From a checkpoint of a small contrastive image-text model.
Model: 13.3M parameters, 64-pixel images, encoder arch vit, encoder norm layernorm, encoder patch size [8, 8], encoder layers 8, text encoder width 320, text encoder layers 8, text encoder norm layernorm.
Training: adamw at rate 0.00081, 9200 steps, batches of 256.
Data: trained on photos of plants and fungi (iNaturalist), 90422 training examples, 26.0 epochs.
Rows from block 5 of the image encoder of a small contrastive image-text model, named by matrix and row number. Rows with one number belong to one neuron. Each number is 200 + 20 x the weight over its row's rms, rounded and kept within 0 to 999. All counts start at 0.
After each neuron's rows are labels from the 100 images, of 14848, where the neuron reaches its highest value: "top examples" is what is common among them; "colour at peak" is the nearest of a few named colours to the mean colour under the peak. Only what is clearly more common there than usual is listed. The data: photos of plants and fungi (iNaturalist). In brackets: how many of the 100.
# fc1: MLP up (encoder.blocks.5.mlp.fc1.weight, 576x192), inputs 128-191
# fc2: MLP down (encoder.blocks.5.mlp.fc2.weight, 192x576, transposed), outputs 128-191

fc1.245,200,167,199,159,219,221,187,235,199,201,218,190,149,214,218,159,206,207,224,200,198,220,220,208,222,205,193,202,173,229,218,219,223,209,182,205,200,162,162,149,214,203,193,210,224,216,190,210,204,216,203,202,192,201,188,226,199,168,210,203,200,214,214,189
fc2.245,236,203,224,203,208,193,191,170,212,183,202,211,200,190,204,181,183,216,201,190,187,192,170,166,178,214,226,189,216,235,183,204,177,195,221,228,179,186,198,220,201,166,235,224,214,219,178,180,239,198,189,215,219,216,196,211,201,190,178,199,185,227,162,195
top examples: phylum Basidiomycota (35); class Agaricomycetes (35); order Polyporales (31)
colour at peak: pink (29)

fc1.414,188,205,181,203,194,187,182,197,213,224,186,207,187,228,181,189,200,216,197,213,199,216,213,201,195,182,198,194,197,219,191,194,234,193,215,193,213,248,178,231,200,180,185,210,240,168,224,210,162,165,195,178,211,186,207,194,177,195,214,172,166,223,204,176
fc2.414,164,186,171,243,212,192,168,210,204,211,214,226,226,200,232,221,199,231,208,174,194,223,208,202,208,210,168,213,157,168,213,215,170,161,214,175,202,210,204,189,197,182,185,195,215,183,194,217,189,176,213,184,206,190,194,209,199,175,214,199,177,194,233,214
top examples: order Asterales (27)
colour at peak: red (30)

fc1.416,215,186,221,225,200,204,203,243,212,218,204,194,172,230,193,211,199,163,209,189,185,201,182,204,226,198,227,229,197,190,199,170,226,169,183,217,218,200,199,158,215,248,213,196,197,172,200,222,224,165,218,192,179,207,217,200,203,192,151,214,165,186,218,188
fc2.416,218,205,186,191,233,149,187,222,203,185,223,247,208,209,236,163,257,192,172,166,193,210,223,194,230,212,169,227,165,199,207,219,208,212,179,206,203,215,181,192,223,167,210,198,177,176,204,221,209,198,176,155,199,204,212,197,214,187,186,179,232,193,230,177
top examples: kingdom Fungi (33)
colour at peak: brown (60)

fc1.353,215,175,209,200,211,212,193,232,174,226,183,193,204,210,237,210,170,209,212,186,208,217,194,179,210,217,176,196,180,182,202,204,233,212,185,233,186,188,194,196,236,163,198,199,163,200,223,208,219,188,196,196,218,180,200,176,206,197,189,169,177,178,219,219
fc2.353,191,221,181,218,207,218,175,195,184,223,156,206,179,196,191,190,183,184,194,242,179,166,192,201,168,197,204,188,190,211,178,215,198,225,197,203,203,201,196,184,159,220,199,200,197,191,198,173,220,231,231,236,190,209,183,171,211,202,203,246,236,182,190,226
top examples: order Caryophyllales (33); family: Cactaceae (28)
colour at peak: pink (25)

fc1.375,214,227,181,178,199,158,165,211,225,207,210,221,186,186,199,194,212,201,158,196,204,201,211,190,211,183,187,229,194,173,153,202,210,188,211,213,165,189,198,223,225,200,205,205,193,170,168,196,210,201,249,211,221,199,188,228,185,180,186,214,162,187,212,206
fc2.375,229,162,192,187,200,172,203,189,201,173,187,205,212,252,165,196,203,174,208,196,211,188,208,174,195,208,199,231,181,187,177,212,207,193,201,196,164,192,190,208,221,209,211,234,193,187,245,163,156,216,191,185,185,205,205,217,225,181,188,186,214,226,218,210
top examples: order Asterales (40); family: Asteraceae (40)
colour at peak: brown (62)

fc1.190,189,170,186,210,195,169,193,189,218,197,215,169,188,230,174,208,220,211,211,211,181,218,224,182,235,208,203,201,191,170,227,180,212,207,204,215,189,235,193,193,192,199,156,195,203,166,204,162,187,175,210,175,189,209,187,163,210,189,187,216,208,173,182,180
fc2.190,204,208,239,179,243,189,205,174,189,191,178,225,212,201,216,186,238,204,205,174,193,185,192,199,202,210,183,230,177,201,195,218,190,208,185,189,197,190,192,215,205,192,207,187,183,222,217,189,219,215,149,208,163,244,202,177,221,184,187,212,211,192,191,178
top examples: order Fabales (27); family: Fabaceae (27)
colour at peak: brown (64)

fc1.487,169,205,252,205,227,208,188,247,182,214,221,228,183,212,181,208,181,223,201,216,211,215,215,224,208,197,196,189,171,213,228,196,190,200,196,228,217,194,173,176,185,189,187,185,149,212,192,218,208,174,169,173,202,173,188,162,208,224,189,192,214,216,217,206
fc2.487,217,179,194,221,174,215,250,176,228,210,176,172,204,216,208,190,198,194,182,239,184,240,189,218,193,211,237,229,235,202,192,202,159,177,195,204,206,194,208,209,214,215,229,206,218,181,216,177,181,218,221,206,193,219,245,227,172,174,179,188,188,200,181,180
top examples: kingdom Fungi (30); phylum Basidiomycota (29); class Agaricomycetes (29)
colour at peak: brown (61)

fc1.303,157,186,189,198,203,187,205,180,198,209,183,215,206,176,195,235,199,218,204,179,212,173,175,194,177,207,212,165,173,126,170,211,226,217,175,200,183,211,196,154,202,203,241,202,211,193,207,208,194,201,204,164,162,205,178,185,192,210,211,191,221,192,237,227
fc2.303,211,237,186,162,182,208,215,221,205,205,200,184,178,222,207,194,225,191,193,204,216,231,194,203,186,221,185,195,232,180,238,193,206,185,232,194,242,216,199,217,203,211,208,183,200,219,215,220,160,179,207,182,242,192,196,183,163,173,204,143,181,202,179,193
top examples: phylum Basidiomycota (47); class Agaricomycetes (47); kingdom Fungi (47); order: Polyporales (30)
colour at peak: brown (61)

fc1.496,204,223,177,201,244,207,174,221,201,193,243,165,221,219,242,192,169,195,175,200,211,215,245,170,213,173,198,219,190,182,181,192,206,184,170,178,181,213,173,180,209,191,195,191,228,222,210,219,202,208,230,188,216,191,198,190,234,176,208,217,236,205,188,193
fc2.496,191,203,223,224,168,187,220,219,183,221,190,167,200,204,225,247,186,199,210,201,211,217,196,251,178,217,205,159,219,207,179,200,187,251,189,232,225,194,209,193,195,206,131,200,192,166,194,207,174,216,224,206,194,172,191,218,223,215,219,214,210,189,165,193
top examples: order Caryophyllales (29); family: Cactaceae (25)
colour at peak: pink (25)

fc1.74,191,209,167,208,165,218,215,210,227,214,228,202,186,220,176,168,213,222,192,219,174,193,221,235,211,209,209,175,194,201,188,180,204,209,174,182,219,250,188,185,191,184,221,221,188,199,241,175,199,208,197,206,209,213,225,173,237,200,185,213,200,202,186,197
fc2.74,204,179,185,215,171,222,169,158,197,172,237,189,215,216,210,232,203,176,215,201,174,157,186,195,196,176,192,200,227,228,210,184,200,209,196,201,171,181,171,199,221,190,178,221,193,198,214,192,240,211,213,181,190,189,235,190,247,226,186,228,219,204,212,168
top examples: order Asterales (30); family: Asteraceae (29)
colour at peak: brown (61)

fc1.266,168,186,177,223,189,197,206,200,211,199,230,185,184,207,177,175,212,235,196,211,195,206,200,217,234,181,220,211,202,182,220,184,196,168,224,193,225,239,176,205,181,212,213,192,225,237,217,208,194,171,212,192,211,200,174,199,183,184,242,203,169,168,198,169
fc2.266,230,220,222,203,212,182,188,184,194,194,221,234,223,196,227,188,244,191,200,191,189,188,207,184,214,257,168,241,189,149,194,177,200,173,182,212,206,173,187,230,218,173,206,210,176,226,215,223,192,177,229,197,217,164,165,199,204,184,181,189,179,205,186,179
top examples: class Liliopsida (26)
colour at peak: brown (67)

fc1.85,188,173,184,214,235,179,212,193,208,173,212,210,216,214,231,174,167,202,233,192,229,186,183,184,187,197,197,208,199,176,232,193,197,174,199,199,176,207,156,196,198,230,205,192,223,236,218,192,183,175,197,216,182,186,184,179,168,170,190,216,214,215,222,217
fc2.85,186,237,187,207,238,196,182,228,202,211,221,184,174,216,204,180,221,190,165,191,177,178,221,188,210,175,216,171,173,214,208,195,206,242,187,233,212,221,176,173,191,209,216,205,185,198,237,194,223,189,212,193,208,221,200,181,212,196,214,203,214,216,200,203
top examples: kingdom Fungi (27); phylum Basidiomycota (26); class Agaricomycetes (26)
colour at peak: brown (66)

fc1.56,213,188,180,242,224,208,182,217,231,194,216,216,209,201,189,201,187,224,212,189,216,192,213,204,189,175,153,209,171,187,222,203,190,184,201,201,191,216,185,188,226,195,183,223,153,219,222,191,223,190,210,174,206,199,159,193,174,230,180,204,175,201,204,225
fc2.56,214,211,220,199,221,174,210,185,196,214,210,169,205,203,179,165,178,179,235,196,221,215,178,201,208,222,168,195,227,213,206,224,209,164,221,216,216,194,182,229,182,190,203,170,228,222,205,202,205,210,164,237,206,191,193,196,194,186,221,221,195,186,185,216
top examples: class Liliopsida (25)
colour at peak: brown (66)

fc1.470,184,211,227,210,202,199,195,184,241,191,178,261,191,224,187,212,210,205,212,204,202,190,200,178,179,193,190,207,188,177,234,185,195,197,148,188,196,189,196,210,204,199,216,243,177,214,181,182,207,175,189,175,210,202,212,176,176,213,211,213,201,211,180,230
fc2.470,195,216,219,200,211,210,208,209,188,196,185,177,241,254,177,192,167,191,209,211,242,192,219,223,194,212,169,205,214,195,190,208,200,214,217,212,216,207,221,191,180,226,202,178,197,217,210,214,165,195,213,199,199,159,204,208,215,209,227,190,200,187,181,210
top examples: kingdom Fungi (29)
colour at peak: brown (71)

fc1.575,194,201,187,170,247,208,193,239,220,211,226,206,209,182,228,175,179,189,188,185,203,225,192,192,190,205,157,236,154,240,190,218,180,158,186,193,172,203,210,194,212,225,200,188,229,196,211,203,217,232,217,177,195,176,202,198,201,211,187,228,174,201,196,210
fc2.575,211,191,215,176,236,244,187,176,201,201,227,228,214,234,231,196,231,217,203,229,198,199,188,210,201,186,194,231,209,214,143,219,205,226,158,212,194,188,193,212,219,172,199,171,207,185,221,208,224,166,206,213,210,240,195,193,223,193,158,224,222,204,183,187
top examples: order Lamiales (26)
colour at peak: grey (76)