python train.py --translate=0.06 --vocab_size=1482 --encoder_inner_norm=false --encoder_width=192 --encoder_positions="conv" --text_encoder_norm_position="pre" --beta2=0.95 --weight_decay=0.2
Rows from block 2 of the image encoder of a small contrastive image-text model, named by matrix and row number. Rows with one number belong to one neuron. Each number is 500 + 50 x the weight over its row's rms, rounded and kept within 0 to 999. All counts start at 0. Numbers have three digits each.
Before each neuron's rows are labels from the 100 images, of 14848, where the neuron reaches its highest value: "strongest on" is what is common among them. Only what is clearly more common there than usual is listed. The data: photos of plants and fungi (iNaturalist).
# fc1: MLP up (encoder.blocks.2.mlp.fc1.weight, 576x192), inputs 0-95
# fc2: MLP down (encoder.blocks.2.mlp.fc2.weight, 192x576, transposed), outputs 0-95

strongest on: order Asterales; family: Asteraceae
fc1.290:538440507466432573418436556473585486398514509576427559467426503502491451536477499474426530499407355519478538449461510484591457483468498564486490448504389538529520534458474502487537525549521506496509424393465514508450467490521487434445398498495583495433409529456492484535551481459447519502
fc2.290:593476467518511534588507485474573548488565509498508498598461493528431480545410537530556487544475590522609465496467559506485575523524444479459417471485495458456469576449547495430547446475477565479357483455498588465521450480503530485451502433560539463441545537516490492508597487561574462462

strongest on: class: Liliopsida; order Asparagales; family: Asparagaceae
fc1.459:562572477522481581522528442539486495491534592564580528410454520452519535500527496537481474446507508418532421491513542557480554480534499475443426488464524478486483569466550491495496494608488437461419583433385550430446484465487458488495476540477526453450475497614398418544538561512515484404
fc2.459:507461596502585513490501541466468458532475454539544507444445480522532513543512469490525521569455452463451490471543520491497440442487429460454595469510530355532534431439443551449403514438475496476486447503455468533418524498460471451507504576468530448633568600414482538453486460533521465539

strongest on: class Liliopsida
fc1.135:594560493439579505480422582491493467573514541540430524553471523515504539521449484474434537492464584524514502490432460447509505468458454513502431517585480480503625562509411330571506435508481569478478490477561539489478484419487479514487504439418556467471452547433482429573487521562564437535
fc2.135:606473487553426471560503461482469451390551475544493458477559539483483594490504549441546537407441457628570526485576537419524525487432622543525543498414540525589552485509426505445462484500589556437507545478531536447471504427542522508499497438405423520494484461540484573547472635467462452454

strongest on: order Caryophyllales
fc1.379:528560484424519486464460531464566539535588501498583517444457594495482600570449569515509485493464492604518429430452531515464520500545502435517445403511516436497501591533548536544520504536524483473432522497487560588487589442499529550467518545500510505535397582506410513479486480529498540494
fc2.379:492573474547558509572527487491542562414568537629523432610566453596445501449430490577523448449395514428479436456502516549504510474479535527530460565515557444524511402527504431559411424534550549488437475528523435441478482508478451613478485514471499533549540472545479461497493426517435454486

strongest on: kingdom Fungi; phylum Basidiomycota; class Agaricomycetes
fc1.205:552538604536566544475480596517512519489482569576573516473454512520503496534516406451498555577416526526418520534447479449379537414521482455380533493601575461451498471515484516501473453499546522453539567460427451599452482483502492488465457477420533565498438546513443524491503475521525503392
fc2.205:483534441543472452526532565495522580465537626527490514536461533511460588466538560572492472442584552492524448478547602527493464590462453478394429540480595492502435650524553509490567537432490566495475415534441484565493510423495570429441468434446483500441485484466470392489533456452595506525

strongest on: family: Cactaceae; family: Asparagaceae; text has "yucca"; text has "cylindropuntia"
fc1.332:552454534505559437451454575491526589510456481505520528512454586441482429485519426487538500526513500538522456485430514478447467558558441417383466423568516441528616560471500443536556481500554538463488464449441519494492471492514540437523472455493503571507452473538604418510533521468442437482
fc2.332:454508489562512512435489434431533531428567491413528543396481474526474577413462499423558470475564494513521567413586511531498444517364538548505511529524557487486493487458550468468510483571438513526501545534474434494450549541476436478453558483573460504557556525565505475438449437526525458452

strongest on: class Liliopsida
fc1.446:616498424484577483534488425547497521416406555561569486515424482578488414555379505491426470458567479432512395482480449610464567508591448510465407470525551437497559610530412504476577453560518579568441495506479476437562457415625534480523510499500518450492391495520467429418526493466512574551
fc2.446:499535474466556443506473508498482460556549437471558572474474406456523452435435503478546571608481490443514561463558466409480489414484500501514612500530474497561452461465557538508547574553568486583499511486511438556529437449458442449418546526472460491518506525537456518516488504543562415434

strongest on: order Asterales; family: Asteraceae
fc1.76:508529515547524529491460497562529476458475477510393556428496476579525528611519504473344465608486466549452446498515395464485485475495478515473437524440490462550526484441551549401539535476498500474475460582399551536538507491475503461516518474574525566434528443517493492521405558456491497586
fc2.76:504409365466522511521513451482555459548580452481543523466550528446487444506474440541569515437513550535501509531461589532473414499419567521445455497478533543472437503481503509581542444485511574446496510551427460461504614469461457575543565460569498548425517507599559552550503527518535507363

strongest on: order Asterales
fc1.239:439564515489515458546493421421545496490490515527415499584465501436508473627537428547361516617476448527404557543517440525528515474532550407467392468573557473575538554515499445531463530498571492506458516478429526632524531484520494490436464433443585451505568512451497488471551533446479495561
fc2.239:573553442528489460551467592524551461526564472458510507506489533395505456543554449520597589562433568484548479471452535464460480555589507532487442514465566520506454540485575533497461550523461507438403478441510463518546482374570557499410398513498567492441474500495493489523511568512527587371

strongest on: order Lamiales
fc1.492:487552494386634429551428558427498629479492517530526519440538541513472509459524500448504455570482546496452374497432508466436464571525453498473417508475482497512445553461584494555521513542532459527478502469401555577425511562537510523480499457512509458469430475501537545500531522510542516555
fc2.492:490469536541543483504463460431469542499519480504459495481435515466434492529489378499474432459494400469472420463578432514575491497347510600505493441514580505446608498498470460459443503481531416495504571503493533508515505602506411474494468480525511518534378589485544518473536499467464557540

strongest on: order Caryophyllales; family: Cactaceae
fc1.185:426570474482533464490440446549531549421556471468409506555474499522478517544408540509470533577528527548540421368432479569476517475613538586429502545484535524504607541521448558533507476497479497433484413393455476577515450557525553437483456469497550539500593405463486467516471453570456533508
fc2.185:570596575447440380544451426438522437513526459445452450373474521443480457486465524519481562467565492465498541541502468465519515540441476483494551543498543467501525566440514538545548550559522465605571495488458462572387423467445491411510517515467522519574448527543484473477454529497464542403

strongest on: order Caryophyllales; family: Cactaceae
fc1.353:489510591486525559532438469594546511505479435465409510572469499413464577525456551537547479459450412556504587471473523487473458452618475430454445573541544503513468503539442524545460543506558523549532449466456569491490434521576532604495442456512570437456526490444545530445478534493388480530
fc2.353:468452550514487561471504434462554495572487541438524541444460435551492488465572470433457446383492444516445545547482516505609405439502461523466531434451535496563545504562444549534533549575512398487456593453527506469469568492511449515508507566519464396503470579521393522426583531468439533560

strongest on: order Asparagales; family: Asparagaceae; family: Cactaceae
fc1.416:553465508526421522505425599476557590643610509477539435539489539402441451524402439453463498495410567552525445596409396477468508492565423512486460612543410421466512498521554482491553514487550451501499491450459572440531476541404582600508484540455528473451490529423498500453532402546487486506
fc2.416:604570480490474433459445515533489500514531438612533405476437584500475504444469490475537389470515503499560513562492564591503507436523516523467472510421518441519524445570528446466519575475529480529594535550508455492549482418544571550493445512407473495616439438416464547539455522506492560563

strongest on: order Asterales; family: Asteraceae
fc1.174:520453600433502535554482496466534568462518507502568562449405560498491564533509464571510461470437527492497444408534456482502457526509438585492448574537485418540546533600469466515465493506503495520499569499397505522414549537526622539404426451527494453456570437452408427462519506500523525458
fc2.174:508461602458569512548552448490492535401508588530443520477514589484518540535458478358456464440497494526470487526565481569483422504501493543459443449506454408506527562500412510433416456512533494478438563398497440456471419546497581456532395491425515450450509616430457391468469523538379587567

strongest on: kingdom Fungi
fc1.553:531538497549546509480474512465476516475430557486454516563475552522559466529582374440483457554482439428512413491461408453444418487537487569377442493492526482496522589469438462495516554480520469523452510554567564396447494506436524539514435516522500500468458485469431479436558498508558526575
fc2.553:441486481479439487479510578548450507528441492510454492518537471514494537629527561595586516463518526565469451573441560494480470527445494519512449440388496525422429521363516558495526470403507476519573416501452487486534436441539499562463392521547542425496571526504649584516507537463472546497

strongest on: order Caryophyllales; family: Cactaceae; text has "hedgehog"
fc1.373:520475577541446491439545442486549565464481533480418536478521429505527549532552528509391525508517534606454411449525547479545556517570515443508458524568537530463559549575380466533507506448440469494443427449560486559408508537531526518548464511543495495373501467386405484496562449487535445445
fc2.373:490480578502584564445390495524511567548486460522381487454472505503518473509546476325484513408466512501443426545527469427492488484479506496519519495551416553570499473518413541534515435509462520464460529500463522537407566596524559502559482467496511497381524604447464513465503465511471472587

strongest on: order Caryophyllales; family: Cactaceae; text has "cactus"
fc1.118:532523516479491626463475597522495489470508498528485518485499525452491399550502448471405462516579531510518460412524541468484531466476493502401502502457582444438519523400553558464485491475501410518467507378401561569526550599515516471449466502545576617385437494568536572490530467527499486450
fc2.118:495522516461459409491574383480444560491604530514587558443507425525518561515552509553507465438419467468526513519546519490521512521468454542509503514515532475552540446551491517508543557553396490552458488568472389440406519512480486468531535488442513420526549503448463443394500476442553478481

strongest on: order Lamiales
fc1.138:540436568398585500388474563484561508534532584535505458473456565435566500495634536486491475540434377536416430535540407533443459481539480576523469551472459487520439545437515573430505522411479523506603501566478522457557553522538532449563455495475514458537525482462545528483466531493484567492
fc2.138:573548494477444480487519457508487508461516568447517545474486558516534527472493542488420506465488619457488418510560453483527630488526489459592478473456423587468545543483475511537552496420505518547490553434539484586536462536454603536520543524514456461495517538579498519512513535561501536532

strongest on: family: Cactaceae; order Asparagales; family: Asparagaceae
fc1.408:543534519491496452476529473462503534517584481447454500530461456428489532469443544527549574526505444592642466562485573580527578448509465489492468561488466489423510539543514511475568513513442482443429548453470498487528460455529454516533513462459546504570421441426436497433523573568442474517
fc2.408:584544392521434503598458540518519425443524388512509446525483479509456474508540397527555513456504566473519455511558501501539552623516526560429507518509420524446506504460543539534451469617421550525434535440521442508486470494438485480507609594499500595471472441585478485546539533464595516442

strongest on: class: Liliopsida; order Caryophyllales; family: Cactaceae
fc1.26:485540425516585437407478457486591536534485472455579461434458512482497508457524536516472536620510534562520506484474489449381531465579548443432577470508529556473491502477505480450546581583533528514456529460519530517483528411487523588446503402496574524485439559498521492502527508537490557497
fc2.26:470486409493504460532574513471563530514519573594516482498480490570488476439534540542490453408510513488519513499465553607566553553550470488426494607488512471573510430560559461544528466495540570532462456515532457424548520466590469526431478539458526471503405456437489475547470528494469484452

strongest on: order Asterales; family: Asteraceae
fc1.382:550494407484513547466490556487528433466496526493427517458400500502585480564466480404406374467496413548458593471526477542558436561497517459518526495559459513487507517577489402462448587446481584514596476453457492499564481496501521448507486542532550496512502499540527557479528529600432481535
fc2.382:505493423511575534561460513450516516461547527532492489530463540538464474516438587489534556552480549518625465482515477447440564553537488467430423508478473411440489579482569494501577482528478562515373481535482518527436442527460503477427450463546552460485515510447508448439577486566539549404

strongest on: order Asterales; family: Asteraceae
fc1.158:505524493492489565553418517466511545481497518590545479459491491496537568638573389466501562614507439522528510572504439467472500484595481498492446537504449516526568570533477550504516496463591444482463439457443515466449462514454510469506463424608548523499474514555530526472546474520566469516
fc2.158:460447536578535460572562483607477506467513598568504420523593488594465544510511561508546543435478527494587526506447438533464528507474477398537516467518503518542461484530503468365445473427370588440433467501478504422530522452591522518444466470513486541455527520622521507562526524404646452510

strongest on: order Lamiales
fc1.80:479474526490466471549440431504534518555486518478407520484487459421536542516463489527463451507467447542446533487499512554579474496435470471532563524528547400441486452566437502406521542473475436438469473422571447502525467494338512519450468520535443527537517512480531521419532494501456496459
fc2.80:437514447480583421372472461463517516479529522494461417553472511549500551467459537494402566501541488459506492385611354440527516554451448443481492471483551596533512533502515416535448459462570528489518485502447551549549482505452505482545484483411426427601539481522491480552401577425478454560

strongest on: order Asparagales; family: Asparagaceae; text has "yucca"
fc1.143:453538401547545582469415559566612502460513518455449490554534506614553446524529448537441445551513519624520450543547477530504459571603526470506439602458488492482430555562478550493471522505541552489445491460520616438420529473501486512505469477526567534434476552560530561501579505483488427439
fc2.143:502515471540488600525532467397596493496555477597554454562500466568464526429497540617577524430561499459546490404538567548588484552511473488454470434444522513507473507414589541626483473558489638530361406498478429428476478424494455550515459566447496489454527478453586411518517477537525460483

strongest on: order Asterales; family: Asteraceae
fc1.244:522527505495467412557394485475501505670589488490452567476397565525442449512585509416417499606514502529477393462473476437470465518501487440467387500516568478521508512568521482453523499482505487411475446447457551443478566507503609515502467451519558544402480457404454541525513616493427521555
fc2.244:450519403480547600488489508485558548494493483582523503481463462515422612488469495493522596485592455528520514465514552588512427450480394422559502503547550430539495491513558414415624452467510466431489404501500555425468435468526437571519442488389594577506469467535517470522518467545447447550

strongest on: order Asparagales; family: Asparagaceae; text has "yucca"
fc1.8:473580499495548484463525611455503518468443457483530525553500491562453515515557492450521464501522536534485447497438542413534448499578471573540511534501519464528422624603605462486501478445505456478461556463394562532490510424467492375469458537569578457443485623446431489432512452578514458517
fc2.8:487600574415507509449409603429479484451462418494547508427513410444466463475483470492512536491553441480490481524530485508491504428479432555470514458525550570408501479429587450594437458554485506486441514543567434485490493531429509471578480591513518421479543604545489531409536465541514479457

strongest on: order Lamiales
fc1.86:523577492496549410523591555491503494593548553493514447421505462512506482409459558481540522481523484555498523518409480556565550440484450441448522565538580358555478469545430412525477486472560394460505474473490512554472503487403547507422540472439549511451402518488581546615543544475465454556
fc2.86:442491465504611456439431506485557525527438507431456532550428525535470499510468574491527447541572559481412534538499485443565530451498439503494462432458539467437531463441522408479440532503408557529453566516528515461540533497479487528503385450563502417497555509483482450543416471461446472519